Weights of a small self-supervised image encoder.
Model: 32-pixel images, arch swin, patch size [2, 2].
Rows from block 2, named by matrix and row number. Rows with one number belong to one attention dimension. Each number is 128 + 24 x the weight over the matrix's rms, rounded and kept within 0 to 255. All counts start at 0. Numbers have three digits each.
# q: window attention query, key and value (stacked) (model.blocks.2.attn.qkv.weight, 144x64, the q third), inputs 0-63
# k: window attention query, key and value (stacked) (model.blocks.2.attn.qkv.weight, 144x64, the k third), inputs 0-63
q.23:124108141143137134124149157118123131140109154100114111152151136118128153143104101135119118137095140140138136120107151146167117108120127156145147160149128136094101102188096093102115102110157143
q.24:126126123148156110155155156150123158130130139122107133140136118113157152153124126146120124161091108128119134131141133119157160125103108143142148158158118125121110097143146126110132115098133133
q.25:128120118120103157125133131114129094117182117150149132116116098101068133120153146138120130119133170136124122131098134111118104142131133134104123143147130111088124116162090106124115125173127130
q.26:143137111171130167132075124104153199129123110089127193103129111093156120116157078131143100124152108134191113117136052083143176155101142072123132133070149113171215084113124118164208122112070142
q.27:111190084153114183156060131145092170180124081177081146090122098088103151080085115178139154149114117172210093179100087170131181170156094111080118108084156103191198113162129177103174066137125152
q.28:153136149134094167096118144093126103156119142116118112171160107126158151133145123111143136139105164130142131087114137138138125130163123149131143128103093158089109105178078075102115112143136126
q.29:118146110139145114137129120137128130129140107134134120126127140133143133140118118136132116133126114124137118107124107137155104140135133132106116126090106138143134133139138134133138126134120111
q.30:157152155146150177133160130137124093123133127130153145084114098115097148125151145137094117118115088137132119138104093080130135125155138113101142144145120141074129117187120124134145136123118131
q.31:081116149157112139220099110201165167101136082179120091098069096137100100123021174106084127096141092125099123131161095182167105079179130183102047103160148094163060189164094171082045128086159178
q.32:114136136162139089181139185173148159087124155111107144151136155121143164146133119180111112151151063124116142087135127098170182137076109115136157162165100132129142086140116103122134100129162149
q.33:128133118122117160116105122135123105139114131118130132122114121110099120132155131099136158118138118130147142160140122141090102120133114124150142131140159137153111155105166101124120118140137126
q.34:134114138113099125095108125127117148121110127128124132128127131124133109118157129122171144124118155122134129126143142146109138121123119132156136133120134131148117139104137124132129118132130136
q.35:132158177076145123194086041162138127157124106157098111065121132119124135129057145154148162151088143167140099186094125141129166154142107129128106089074090137167105163117141170104103101111157154
q.36:117131101121158124130115132167113191117130124133130129111115139131171132144137127123114135133144108138124131136159104123161143128081109130138133126144128129174131123106154150142109119093126139
q.37:137130128141125114099138163128143113145117127119114136147138116128135116106159134143150144121124144134120126133128159164122119098120151135136129128135151110100137123117110132131115138132132132
q.38:124131090133125145125122128128133107138134117121133106137122112146095125131132140140115114133148154143130122128114149139122107120150121123127115130168139129134127149125122116112125120139127129
q.39:135127148163138154161155136130150133119137136125126125140137121130111158131123148154109115149149110144123117085103129105152116142138131140083120137117126150087136111172116092119137137143128127
q.40:137149137120110126122115114112113131127110114155135125146123107125131120121122134135126139122136137124131130124122124136140125127121139121107108124112123137117128137110105129129119122115125119
q.41:133152129135176123149119112154126197130094144110126139109103109140173115140134114120129136130108090122130141151142090120171189110113109133162125140130137121191135150107158135116120102082134140
q.42:126127096117112156126126131134130093141155121134111118113129150134082122114123139126122131112141134115135107137130116101099114136149142116125126128130136132125132122130107113124132136166119113
q.43:120163137112204115145125067157135145159105120130110130068108134140102151143066110140153140153066110161111139189129106118184187126136115150186156111081135085178108135120146172086102102116150157
k.23:127137115152171115113115177130107133134095148101130147151126117116153140149130124139124119167114112133143146122110102131162148133121107116149132160104108140122178070154130089113172068094150136
k.24:117143136147122099161109152160136122107113139139123124140123126120116143139131132150152117152085112134120159102102131093167139123119123134121144145143113130097149090125107140132158113113147127
k.25:140133095134153130099135147133132131167121114121154148125130135133097131122133133136059105108150143139131119123107139127097140126130120134105113126147132139131135101158147093128149109130120111
k.26:142093196162077155112160151183156122163150118159163087125116141187103093102197050094139119153127087116075134118117133079078169134082165129126092140082177086131051171138115161197033128166078141
k.27:124163172137107161120131157213094126200132132198128120126129142139091100089170067145173152170092095154106148150078123108060161157122124112104105129046192094169107141167124196163070111156122168
k.28:137145143149155148090144148097123118178099149119111138163140128124186150143125105089123120144127147136154090134139164127124129135137121132122129140151098141109165076151150090115160093092147130
k.29:125146123122147109146138116120138114114137101140118124119137149131122146129105128127149108131141130119145086123134129115157125138129133117118113143140127112146137140125147140113145120136120120
k.30:129134164153113118127129133136134101155147115125187106109117173129054137115119114153050136122104124133129111133108200110119117139151142107069103133189141117121129112162116134131137133123145127
k.31:081164066181111141235078113107129206139097065127130160102096101077127124135061205178162122091149189115214161118167111187175111084192101168095085079155128146206186116137096133069189144043158168
k.32:124130153143107097172112178187146103095113142163112120172099157111098133129150136172138131160115088107124116081111142064155134136102141118134140155172105133107153113124077128138145090131129150
k.33:127135092105097131122115136118116142128121125106139121121131110151111110132133137141133146112112129127116166142108118152101106115134124136092127128085155130147098145103130116141094130127143126
k.34:126146140118104142113115135116122143135122134122124119133128108130165112129150135118129145130131138118126147127151115121117132124122123141145138137062135133144113141114139125130086120132141128
k.35:125144190112096107182105044146121123157119111145107124047130154085114139117095110154198146169067146169154099143098145118119164151104093112113116106071125134169108124136099148111124147144181123
k.36:119126116102112103174136122150132145100131125138122103085116134124108125136123131150168117122126126120110142093129107103140119122105128115106122129128135126158108133099117151130100128117140142
k.37:140119134150135147100133143111143127130107129124113143167129127140161105129145126146136160118123121132131172126138133156129106107122124123145136117113131127137128127138125122125097129131111122
k.38:126133081105141138102123141130132145134093131127129139132124125130136129136122138112133110123155147131130142130109109136121142127129124136143119114175131129127140127134126105130158098125124126
k.39:123137163168125127128128145140110099149107111130132122159114164123104140123132126138090125137132123142122079120116149114136129137142145122078117135204122136112166096151121101129181114126115126
k.40:144142150127125130114112116110134146135131122133127134128109129135137116131133123133125132119157148130121103110148127141123135130114138122092126134135135132134127151127135131132125132136152133
k.41:116119167115080094196125114139123149113146121149131105071138110135114114117119135162171127143101153124110166095130123104150120110118171101101144146138146106142102132114105148138097137127164136
k.42:158151076137124129114124136139130113168162120130148123140125150142130139119123130102082144115146116118153108144133133140112129134148105132147120129134138143130132151132129118128134128126106109
k.43:097115158122140099176136103154120127132114120118117104057109128107093174119064110156180110147068143181130135143130148131153151163120112119152139120135138099178123126120087147114134156124175139