A small self-supervised image encoder, trained from scratch: activation gelu.
Rows from block 7 of a small self-supervised image encoder, named by matrix and row number. Rows with one number belong to one neuron. Each number is 128 + 24 x the weight over its row's rms, rounded and kept within 0 to 255. All counts start at 0. Numbers have three digits each.
Before each neuron's rows are labels from the 100 images, of 14848, where the neuron reaches its highest value: "patch colour" is the nearest of a few named colours to the mean colour under the peak. Only what is clearly more common there than usual is listed. The data: photos of plants, animals and fungi (iNaturalist).
# fc1: MLP up (model.blocks.7.mlp.fc1.weight, 512x128), inputs 0-127
# fc2: MLP down (model.blocks.7.mlp.fc2.weight, 128x512, transposed), outputs 0-127

patch colour: grey
fc1.327:088158128130086100098139179146121044103148126171086082099143176142139143123112111121156174133100137128114138160119134123120134126134115139138129107173144113180116107115108127128131111121179086151102126125127123097149189165123139130109153117105136112129119134130112150140088126126161112161158121143093135130161138101140087159137122132102118188122143121103134132131101140141127121125121
fc2.327:114139136115125090113184145154164091137156126094124133127126125129127164105122150125179138124093094124099123101164104088121100120138138152121130155107147107150140087144114113133117141138164108117118121114124108142150175101109137147120150108113136089085146159162079110107105161143170163158117118151133090151101163170149101164162120094129135116140120079104168135135110125103094147096129

patch colour: brown
fc1.61:128131056139120103149129158143093101121155111146075094109134126129092126113157084115138149136131127123135134127120146136167120136143138125084149119155101139091110145167121133089148136152148123140105097150134143066163152156088131151112137159140135139117147102138103148120160150103110136136142143198120144152099162099104117110097142104112124197167127145123098153131106155140151133133147
fc2.61:149132110092133142172133163149094128107178127080108150107151170067141146101136110103150132132147115139093096122124154130075140104144144142128088147125109157099120137107104144117145103112102166152153142091110145164121139107107124140114138125136098133112131172100117105141107149145116136146129119134143161133153145083079151153119129120098143089147166163082123145104146148117118150184151

patch colour: black
fc1.309:094163127112179118142130098101082126106113139130130130136154157107096138170164076161136137122165146160122101091147123122133142109101183131140157113121104111131119125085132124164137131131094085141139093111122122122167136139148134164108170103100165134103080169087125120116135102164096108117113137111108143138129143125140102104126137160139133128105121075144098145146110151170171142106101
fc2.309:067178126112153105136095129122124113130138115076156091178106149172171158140143139128139123157102186144098177130134121112152125117111109153157133127130113113140121151115133137119104151105132121132113142154120091121132134106147097123136114122120129132128090135090137176135133173139117121116169165146102127091127091118213090098132096135171135125142160138136123108142129113134137096103121

patch colour: white
fc1.211:101110155116136150155147098098151105115162166152152140143133130116144110137131095108108162151092163144146128116128151132071107126133184131118117092147145131128100090092120116097102123140120138188188120139151134138105151092139138115162164131152129119146131147073134145093129108147113120139179123107106112132176171109104137160127121123099125105097130142082119134136146147123165154145086
fc2.211:164144086118072155076134124126133159132138125109106159102165120105101117084154138100140129111119109134111110156133156119129130145152133103106085142089128167115104115121102076108129103134149124137168139111077117139132144165112109148136138149135109155143183141130142127112106152127110154140152152152123123115116160100108168165121176114112144124143138157114079146085119161118110141179170

patch colour: grey
fc1.303:116172158102190100146134092115120136101158137112112158124096074108151147139133085114111124136134144103160160113126118103063131117126095139171125093143119079107141152134162117116141149154174094114143091144122094131122124117135160141125152109143133096134089138119138151117146102111120164110167127102160124103201103140150104141118146117158139127121113095132105115153141125130157111103115
fc2.303:155119119132103089129140124136168072105127136164097094135143121109141109123095116167142132131112115145136179133083158119120093091145127157109140113132137140120127084150138093168180156153136157115108100139109118134106113125134171092104149121145147102104134147142111148142160117129139118146117106123193083169139126151143117127141125143151131128109064164154142170126070132110138138096113

patch colour: brown
fc1.94:130099117125163145117134139125064160146140169098141161147104137136104111154128135148091090122128121147139125134135086095123151123107104088177147124087083091144134106128127167109101125119127118107098151118160150117154139172166111153152136152111179153123108112139132117159098119146138143166064115127115171162120099119109156123156100126140152131137154093132137096163160103123127110102120
fc2.94:137119131110132194126170111123138111125085118137103125130168118117140098107072134136099133137140113131172150108140155132148101148139125104092130138165109157146105101163147109108147160180117161164103111118154115076081114115106130138109101157166164143106133113124115126129148135098129162147096114151138100153102146152102134153115101159146113124104110153155101153078129153071133128150129

patch colour: white
fc1.293:137112118169072123126161132115125141133139124137126100137194139129085099136106123128136149123109134151134100131128156119134101147148180083089145109101137163135126132139130085154124121154111130148105138074118148103140143141111167167092152109119164187149164104168114100120124140133100127107094115156129079160125180161128145149117131152162123117133127154128142173124090137123146166130135
fc2.293:134134175136135102103144118128136111132122179102136100170114151111130145185137139170182141098143112152091127118111132118128129123071159150122112164153172122092158119115101149148136162084131132108099134120113167157158132119167119109144128081091165121077119123131141157098128086163121084123132112123129145152118122131152106124150165106123144104105084106165129124120107122136155118125107

patch colour: white; pink
fc1.251:139123095137112161113148152185149118126124116160127120134125150134100112097129115097127161177115159135096170089130152138099125099150120151111159100130098141152089094141136110123083138138075159150122099144136118095094135103088132132146154136143087149133155118129112121093157159082120136115129139188106111156134122099096151116131079112105123119118150157103122189113143139125094138144142
fc2.251:172088155119097146129111141147140146126107155131120122136113112137140095134087178161121083086141120159082136112122149107168109158106103108111151138100110138120097101173113129108120155136120168096128158108120148111112127181131100131147133156130132168130165087146122119122118160140146139153066127152165135104085143129157137124164124123177139107121116153151146112077114140102127120111093

patch colour: black
fc1.347:118137123149175123100176117144156125111110157116113140139144136156161152114075114152104139169115150132169175114161146144130134164119122113107162119168135111166126116165145107137132123179115126156131141152100120163086102127103139140130150145170170136139148170146111151158162145097096168154136153165109116117112115135168110161071120138125131118135119146175128151154128148110165113125127
fc2.347:101162120137051113141086132109121133156125108175135096113135116122092109094155115079160135141127113133098144129132106165118154066091120146136104138108103145145123123167123108124131152126157157128082106112120125085149132168155127124113102102128190131137134135151119138121183148154125114096126126114153124166131141146122123134180145161179114153131102115186133121122116140122129124135126

patch colour: grey
fc1.215:101143119126078156130137115123164116159120146157116123107148138111083127120124115106123155119134136111133101114143151152119096131097171105103148104126146131122081111096101105164107085113109150155123101066126148109115131177099104136173142130116140179139167104120142088115131119162072113100144126115139140123136174103130133156154173149123141129109130136110136207114094136144126143131147
fc2.215:124126090141154143117159133126143102113133137132105092105127137122141115167092099160182171101116120141152139151076146105090115126174169136115106089124174139113124120104089078137134126143143156107108116138138115132145129145146168080098146132120144140122157118111132164133113095118140090146152076145148116158162138106149109127127111132151123161098097154149089178151093101146127145107156

patch colour: cyan
fc1.470:161085143121138113183138154126131155101153180154160118117104118137139111130130161161103121102197116144129127116123116126113109160163137097109127096132107104140095101116088116103147125127153176141154143133158099093143128090141124134103149147158147139143119100123108125138137146131140159153062081121161165170154157124104158127140110140160133125118174108119142113112134163132123164116092
fc2.470:152115144123115127130113167116086137106105144114130161094155136118125127111136136107113134123169067128138078145120140124112145162124116119133096096133123174155110141128107144107158108123134117157125174081123132093120116148105104153097127099135123169173149100100114108126102110153130145131054091123128171130164112135089158147095158164116132128143117154165156143117104139146147157176159

patch colour: pink
fc1.344:152166105102132093119133091131129130118135109147096139078116121180148154149130096146115104115121129138170121155132160124109094149158131145158134104156117094121149153091117157169169134154135079128133133142083104160119110152090121129074148100086116097095095131141138130138110094126122121145149114134136134111155113107154078112116113126153137162124118156178069141137137123126143099097162
fc2.344:163112115144086096107173148139160089115138154169092110111129087121113135101117164154129135056150089123142153126155131098147088166144145111094146126105119140152099112114125107126154133139130113106154113100105107138113157130107108152137146117136166141138180095175110125095098110116121144166096122150162090145126160147157153149154128132134167151147092111151118147146102135109121124100147

patch colour: white
fc1.476:166089123114122129133106136141130151093124147125107169124138160129119077137109129119093124123129129158126133175139162114117115123120101110153134058105110141167096096128097106140131110160142124148107128084138110110109090141104170105136155153129124169174174107118122104185100187121136122148098109123154094126146107127144124138118113146132088144103142143080139155126083137103117161100126
fc2.476:117134132124110141133123150175162101144106096100139141139122126141097165074114181075133144116123098112118122119139087132132115141090146147096127152126105157145121106146149144135116115107133094145141136113108097130121142176101069163142104137124128140111165115175148110092153141096144167123115173147102133122109125169125091093142115151089167158150146118145114162118137160122072100120139

patch colour: pink
fc1.50:100138134125180120135106134089127123121126139108094130133163126089129120140179107104120134157161146098173145144116136136051139100121129132170119097131101109137142123145152119168147111133150098181135109148145110113123112161170154128130156116155154118151093146118142142124142113111142129083138132103100111075199107136149098103119163129128119153134126131120101175152130140165171109125121
fc2.50:141112125124103125162122118153133079150111138147093064147132161107118101170127115166153155141120167169130176118100148165139081084113165125127108132155108158148115101123108121130143157125102173126077114118137137104106108124148142085106119109119173142119141111107118155140162113150109095154130092143154120190132135121121116101153117141126122140094115162161110166131092142120139134117107

patch colour: white; pink
fc1.154:138128112146114140123151127130083117083163145132108102139176169127108111142120125143132148118091160129146101169131185082128125124136145132139156094107129137141138133103140136133135108149108091123115151094113126095165152145106138158107171132110152164129127085120136100138070120111129136193077088174101107148140144105144149127123126138151144187139171141109143153133094134146150143115117
fc2.154:126113116129106135092095124109142121151095085163113113137091123177101105104153132117089099140126179125151166138196090144167127102162113089155179107127095108179102141121162130109091117131123107118132115139148099107124133124153117136159128158133129147172116116146139111164122153120126160100158173140116084108113135126134141110143119127118110172141152110117120080155135137146107119100108

patch colour: pink
fc1.386:125139094145160144169110114145134145104113082148111118114126109103138132107118135126132135092140125107120147089149131146142144122166080135127157115145094103144139144110181078168116115123131123121126062113123147152093143129082153125119142116135100150168145105172144078132134131090100147110124123098160115095121101126175160137124128144104143107124123107082159181128119125101130099080164
fc2.386:166151171101122091162135118105154132088171156128123138134097107144206160118115150126105089080155116124127124119131145090089112162130100145138121131157131110118128115131164142132125149139082112119142142097119104162103145091134130143145142152150106100114138124128144124134083121136138145119157158109180108103146143130156125122137103126164164098133111111107163089125162123076123080112103

patch colour: pink
fc1.442:104153109137117099122154118120102104127136101149126069147145165147147137166122108125117119144111165155146143115136116106127140114108094059136172069150132119168132133122152159119095136160119116113102133108129135123122135098106196129104182132115119168163115137107135115161128155133067103132128139146120116131131108130175172119093106125137140131148139133143140142176121109128186111106153
fc2.442:111125165117116099145112148154119118125146108119137123118096147129131136112160131115130120163107131104120145084166143151114134119117132145149115202162110091128123146103191133123138145087106096104163125146149107168129138079132109165134066149117093108126089144134133120149135155138139153085159165089150140122130121130109125100141141101059107133122135113061148118139114159148146122140125

patch colour: white; pink
fc1.196:172093150079123082151149116112127126078127167178089129136122146136133090154127093122110103137125132174125144155123146105108124127126084128134126088112121135153124096148130103118166142174123114145107144084117115110124098091143181100127153141131145118136141119095118115174100133150150093158102098119161082143151111124138143132134129165162114126102134125100116125120088135098114150079091
fc2.196:123100164122129182098138166138126127116116151069145174163173154108092131100107178105120134122119078138085101129130135114133134147088117115099070140120102178126124107154124131089134112107149125150142160094118123107144134141111087165135113164137136164120162126138141107104124154102157178134080137156101148126113143140105136139118119144101132134126169143128120143084129153128121139155118

patch colour: white
fc1.135:130145133112140140195107125110108115069135138115132150134146141124125141110099106115118149132147168123129120122122166122116128130108130144127125110160079142183077105121148142129134077153104101183113110118126094097129132153116137165129139143160138169140110072128123137146125175118124157110113135131142106085151136164142122116117135195133131147139157139120142202124109167108124122135085
fc2.135:155107139136113120118116113171134135143111160082150130146137140125158153163126171152151152121123122161108116166103121129130122142080120127137058139102129156127145115102075125134162129100149122122129197120091150166111106163127126096133102106116141148121176086117131143119117092121143099162107112155098155117140102133151113144130129098110159109132152168140086188119114102104120125155148

patch colour: black
fc1.225:154118129117092121126152173149142092146153145167146088142128126145120104136122152192145141137105189178126160121158174145153130116132130140139148096141155116085107096085104093160156099124101160114102126180105139132130108098098134082143147161131158130106106134106124151109158099121110157143111110117130127118125132161135144156132139109135125143115151166072141153128114134175121149122118
fc2.225:126121157128165113122110121151153124117133113151125138131090113170139144143128123131108098155127132115156171143149128130125127118106092152144139169133101064150152143114160144150153136123158078093141123161147102154143114136159124151148094155127119089122091127147130140160141123103159127098160168127134087101129100150162070081142099104127111168129132107106102111172127114138126099062099

patch colour: pink
fc1.478:154080125099146116170127125147078112096139154152112078143134117132138099149142104150073144151153141147123168149104128106114108125127101087126129106113088099128092146091112116092152138135142135108134134146124142094140119088165144109098139143139156128102083120095106130169138107138116126156079112141155118163170116137101150100134111141171129132121154127142091132141107132112183153080142
fc2.478:136153130115125148137152150106085115102134143096132136175176173118112108144099131130103138105132135144108078139142122084136119122122112066121112118139112154128102107135136122094093089143143127143103123052152136094148150092108133150139154166147129175140155150130165113151108143120095152127098130163107126132125141105140199128074123149132136114107167126094150127125117145134152151131100

patch colour: brown; black
fc1.265:156130124121184103125167105190132114121149129096128113138130112145109169154161112138153159160180130143102117130098131113124136116119141140099137120099091112110102101113083154113099128118149136111157152114105131138120136118082133101148151114111100171102148140133176127149173173100119107087154132187109129136137129109125132100126102083133114127120127158122108167115100132172105119093090
fc2.265:104153065118143148136140093122091111148117087166094086081139108129106131127159088130105120127175152126168144121154114127125140123159165104110154111113136113117102137105101142156108107174163155133143102138124148115131114172124137111132139141134105126134097161101153119152144119133072096119175156146142118134112154090148133104129129129181124138125139134161069131153139122154141123094175

patch colour: white; pink
fc1.349:155122149155183158158133126114137150115109175114154135159124122123128130137114132128118130131181151141147162107115100154066140124125109124152124093193129105140125091115120137162122123135105141103118083148143124139104116125138189125169145143167138127146111078158167165146151144083117105123106147149140115125199105164119138135129147146129133118116112112124157169108112153105149101150117
fc2.349:110115098167114142133112116093127125198114103091144126140115151110139121176121148100136140107112139133138080131106082140145118133129174103162126129132174168160156139136100131140074118132106153151080142107134163110095102144127161091104118101091136170178176107090133108119126102151117099143158106126092150134104124122130115125106117140094122110139147153141138141137161097144117133149159

patch colour: black
fc1.313:142145127085082123157110104169140106125119111181111092068096144149112114149167124228120126144102127163140143116132154123195099140139152122076162119119128133104110110133102122135160129148096106145082135137129118089124106137112128120097137132119125136135148127107124124139135111155161112156136109134113100169104161104130115125159134147098122139123135138115122120107135166123127137115075
fc2.313:091149134115173096156121155108146108114128141135129134114140117083142104113100096143136168119134111117150129117106123128091141094143163154173108136162127108111122119122154118140170147118136139132107071135136107117124125127186137111110129112132159129130090163115096177133174091152112141091160099078190139135164124113113082133104119156126110141105076160135145141151107137141159150144135

patch colour: brown
fc1.308:131089120149123123137163131148102101155140081121086091143159123093077120119165119133116132125120143108115154108126100121164132138121126102110181130146126137115140129190117146089114145118118136112117072139118175116110171150105112134125147132134130135125154108157092148090145152144096141102129188170099112167101158115099134120124150114091143131152108134082141147111131160122183123153138
fc2.308:180091109142114100154157139129149104123179161121093132110142116083167142116154125135111133114150120136117116136123164136084140136127113141123114153122109141148107123105114117138177150134102136110172128128082150163053135091112144130116158097161130128129123125126099121128114090157094136173111126126174124141144142110099144147129149102097147086168127159080122163131104151094158126152155

patch colour: black
fc1.14:136123129135122137129151119122141078121109146150138131097167109125125150145064137174101122156108158145178139141143169139160148179137131118102175118164177127148110117174135095162127095155098118147158132160140126173154138142114141121127136176162121108142124167118120121104144116129127167180098157154080112137115150112149117122082136170107150125135139128145146134161133156125137128116106
fc2.14:094106100148115107133106146151124137164144097122179172101115087117086095090177118096110148172091091130113112128127105146099159111137142124138123122070134119129105127169120092131136106107173126112175089166125118126128118165138128130136130126138115137146122190135113103152189160154119148116133143104141142124133144123099125136145130090114074136141121121081135121155119127147128154127152

patch colour: black
fc1.111:162115127102103126132133183161110100127135154157080066096119146135126111138133149169131104125151198179113129120138174103141122116130111109126175111131082099141096088143103149134149135136110161094106115134123139094156146140125124137138145135150141139125105104145121138126151151160145127178101119200143115145117129108126109110152120130172136142124143164119136124108104140162145118092097
fc2.111:073116150126174099161130139112153120149133139115141168113147109081149122110122108130105159156116101130123107140127121145146159126124148167140121182140135107148116123137152102169167130116137117137180085146129108140118156133167106125128109099139139111138090181112065134144166125164119153105170143080153130109127144119090077150105113132105092123130114136082129143135113122134163159144109

patch colour: grey
fc1.49:068180113111139106120142148129092069121159117122092115102151163130131155144139097118159151164117147121124123147130121120109156117116122148143137115165099076173139125138138146141104138130154080148102132116141103098148183146107159180108146093110151112136115159110117138158126160108156141122168148130092165108146125109128110101118115123114134174137150097114112143161111114168132101102093
fc2.49:111143141086132108106156171159125072114149127104102125141135199113108133144124124150183152137087134158089150124155129088103110088144144131145089134131118126164106083109094102125130106113143116121082119095146089122169163120148137126111150126103151131102151163132105144148101153150156135140126107147132102178152142116144117145141118112088115137106147119111140156159084137134121163109106

patch colour: brown
fc1.25:141133085163129114113116111163120143120112071136112152114147123148121110129110114141126132144138138132119138141165166130152192148136111124121154117129115134168135140134143116161135098133129134111121085164085155181103155155100137095138137156157100148173131144173074127165139190102105106120136148151139121105106125112184116130110141125109095114132120161091131178136077131101139118135142
fc2.25:139156171078113104136095116116088130125117142139158131136101123148160123146186132123105101154156138174107151093144095115096147117137101126145122093124140146136105122123135147123099116138129112141105147116132150150107088101145140113188152117140103132128109144098189112178130124184105106111107161087146121117160119122147158128159133148153130071105110096119155096118149130099139100095115

patch colour: brown
fc1.333:109147166140123109094123139095155132095139123130105138102174124093136148121133145147093116102131091122174098175140161091179129177136123140117171125121142142129150123164105129115128101167165079161162131116121108121130125181153135171113134106142130113182149141131123146098114108151156172125142159129138148114104150137152107121104143146136166155155126117160115103164123148143159149092111
fc2.333:121091089166120134101103133121171115188091104122166128148110107133082097125127162111113138090125140149100117110161080148103122117116162092137139097094140156149083097133119130130103114107140130109143125114107167127107122161145112103170172138106115212156155106145155115112154130150102121142119161148125104114098138100140127107156139145107128157139128143116126147116144160146108130108156

patch colour: white; pink
fc1.409:108152111124119122158108122130082100066145113151123101134132159152122115139141091120113141196122183154126137140125181104132110106115127132141149071102091144139101141122143151133125105176120114157142136133136125089166125121124161124129172153139108152128121118093123116151121165140115124162133123139093130114137159110185129086116116147169116152117172152105117154150110137152176128103097
fc2.409:129162107115106150125087115115120151149101120137154086108086123167112098128162128128150101140152181122129105074145123132142137122166159145150176134151156109093123141127138137089071145123111135121104120140158139103160117095108124130171128138111089135158120113117153129109121161139129121094173137124126150107090148098113157130140148115159093113109108116131154063092162143170115117156104

patch colour: pink
fc1.121:114142109140139178101120108169122131120095099148138126126124128172114136100147167111132142115126135124149135093147141131131133132143089142117155101150111116132104121115158108142070111112131142128121098095131128111097095133064118132138143158128076174123148085155165059118124140072125120109090133125133157099132136117129180148147110099120096134113170111132158174105142124112087116106151
fc2.121:126119166109139149169109152151130132116145143132111110086096138157129111148108123137118101104152141139124105090135147133142099159147152125145156120149104093144089120127126141095096126125083166121129100106185115083136164134145080152124145154104104154143152095127106119157102164151136125107164123131185141123111192107119101111160094117172117141116120133107166083135146124130129137102080

patch colour: white
fc1.115:182116103089106107134116147148133136081141152120114163134120138146128107120145084094096110170134151173110130139122148110101111129144100125109117084084087155143111107133123103115150124189118103145114126104114113110137112104102156106145147163157085153163164119150134127168127197145142124134150130146149093153151120124151140133103122132150079120115148138080090147128094134110121151119107
fc2.115:143101134127114135161130154163169104111125145094152129164136106132135136093099181094094142125106097121122130138092143109140092161090105125093120144121096174132108098157150122096141124133147103143154148108113112127103118139090093147136110158155133156133194087160151148084129143098141178153083147160115107116107129156161118116118098147128160150145148161124103158121125155099122110119130

patch colour: brown; black
fc1.185:136120120101114156123119117083053139127121128132102091122146135141107115161143114158089095166156132132174110136108123113166138155098137085094159127156164137134113125161116136135112122144115127138112147136146121073194123145124124130093138175139161123113114123100143100128107126156134133162081105154078134172098133141110147135108147162142122155123150060152111116118149122119139125108119
fc2.185:131129131135110129157133118138175167146095144143182145117119076133120099099125106117129151145104113111147098072137118147128128143121167138109173132136144110089128108176140102111116150153161129140109069121165155099116116111112148115155139154142142123115149120168118130087172150153128159131130122117143127138074155167117087152114127121146086103104064119124159108097137167107124135142136

patch colour: pink; white
fc1.133:155095140089133159127156145117088138075119173108087128136166168119127090113116106109138151141118124131150126104118181117119099132165161152099131103138113147105146096126123121117164140175123119164121182115124128119135144113094137171120144133119181125105152098146122141101053139115126145163078083122097122160143127148099134141121144150146120135126156130130106161113123152105110154152134
fc2.133:156151136137108093125159108142081155124152181119125096144152112110122137162133136175162137095170111153092109159084150111163141145078134111087115146099146118071145149133098131147135138097134147087145152102100152145165148138150126109125130102113148136094138127133140148130127105125083092138094120151133161124125117118137176127118167109165159096116125123160108132151097091113154127115106

patch colour: brown; black
fc1.314:106144094160171115141180072122114143098118112119166129119120105187140144148107079188154138136105128145151102128132146134157144162133188134135164131129164084140132149148129124152135118132134112142151119131133133142158130138089153126108139137107136136098142157110114118134134131092106141135152129152124153085112165119187081130088114112150122149095110123133133134179121151135168120101094
fc2.314:120089164171114123118098134098126200153123144149145125139153096112102103133142125102106094110149090104127087154112125161124171125065094123139141138122103112115158159162139167124146155107138147092161149107128175107137128154143096160106133079122169127132090098154098136096150111150129127126114151109137148117109103160095111117128161116170124139159115104129132114109113132134170127143129

patch colour: black
fc1.10:137128067139143136092149097146132120129105171139130165124120104191109110131071109156108128190119164146177183131155136143131167120120149136145169130156145108149113106150159136165136108167125108126172135158138136176108109134097143111152133161148117121132112160148127127131155128088124149170089135164097153133106106135148112137092129122114112136113113162143141153149119153130125128147123
fc2.10:142143112135084106119067158120091147153116110151151144119115114146079108106203125092141126163127126120101122162127095146090159103112104146151104102105114128144119137160109136102112112099167087104101129122131120092166109163143115144164132109119124134151116117145165147131164142145150133082152145132105145149155087130091144117150183109111103172145134110138148123127102151152106141135135

patch colour: grey
fc1.202:107173130128189100154148117139133111083149110133106119123102086139144174129129097123113150152153111099177160097115116104088125135125113140125144107150122107121150122147176126132131147181149100140106087180127102135135116102129150142085149109167139092122094154148128157124140126115130159125113118137137106168160110149162096100093126129142148145157109073158136120166135131101134101101148
fc2.202:144142123128094090131144145133143085105125132152095093138155121124132111130082126158142135129128116126139144165072137081136083110133132135108149092129155127118115104164122107151174149148157154127119102119126094100150138144154159100085155124147165107107149142124115159109156120113149137123089090128165104150145117171150112112126142147180141140116078147192139140136066124122140126097113

patch colour: black
fc1.287:143143132154107113119105131119066127131142090107055117131178153083070105147128117159093118109142127134120128148137107100149105115125154095126166116159139135160119137162112121163110121121151107112108086124130133117156168164149126122073144129097130143119128130156109147116103134179128140126138141152113142169117121136132117140089187133130130155129107101128158128140097147098188160126133
fc2.287:155094113161131138128115117149173162131149140132155114081096075163160131106165123148111119134114124095163117130140147156131160179152103142160143132120139085117130164107117129082147137100113140107166123176109149164093103108117122126137127115156113123122134081120111126095111090128105141155148121110127142083123128113109107156149140076111121121167126143077118097152167139106151097153154

patch colour: white
fc1.482:130131124083102136155141159126131079117175140144094116121146154134143125121139097131122133143117160147134106130106163117113089125151133120091119113133134158115113119093102119102147089163091136201150116137115124104125138108128137110080139130149133127110143136066096127122093129163122088190117083110111143156165167115105163138103112155108131121146164183088104153140121134113137140145121
fc2.482:138136107129108142126140176143110150086174164114115150109185121104108144073119129082157145121145082095098102157090172109126126154115112138076096151102105154099119140147114124095146122119146126140170156103115121124159150142084102168103113153151115136109156128151117141094106153094147160139101125167120155131122152137093153138107147123139142139154148148134113137107107146112104148159148

patch colour: grey
fc1.231:094135138157133112148092158101134127108161152133111157174141159089152097138127163099147134101144097117129102166113121097105150075080119132175136113144102167153127097133138158143113108135155087157159145096130108121111157140118157142146144130130131136205157115118116129100104160081142150112096111122121155090138101152142122116124081145148150166133132140118126146123135105156152124147103
fc2.231:116121187113151123127138137180172078138092132104130120154124131130144130138142150143141163147122067156105159099125112122146117146099153162084118191150122150125095094123120096134136146121161115158117102118128151143120135114132093118173099130143161129068150120136110129115147128157143136126121123128144111158104175156151073129153109130113139119105074128117108166098086149110132124116124

patch colour: white
fc1.177:142107110128093093125160156149135071136137112174129089141119143136107116142136147193133136118109165175134154136178149126127120113143145123138129047105124137127123117095114097157153115133130153151095125116100125111119094091105184086114149128118170155118146132101120146128141129116122140128127107119130109175149133157161139143131139103136138164110126158095141148137092119199123147120135
fc2.177:093167140109155102155113127141167115132133093131133142125102099145170171094134126093126132173121124092145156120116099143124147122118116171120126166159127105124144140147164131156142148132135100149127096177144091150116123125138121131146078134151137079103092151147116146120164136110150150079176161105111107112129107181140069105136114128109120122151106092126119114144153112086108084128133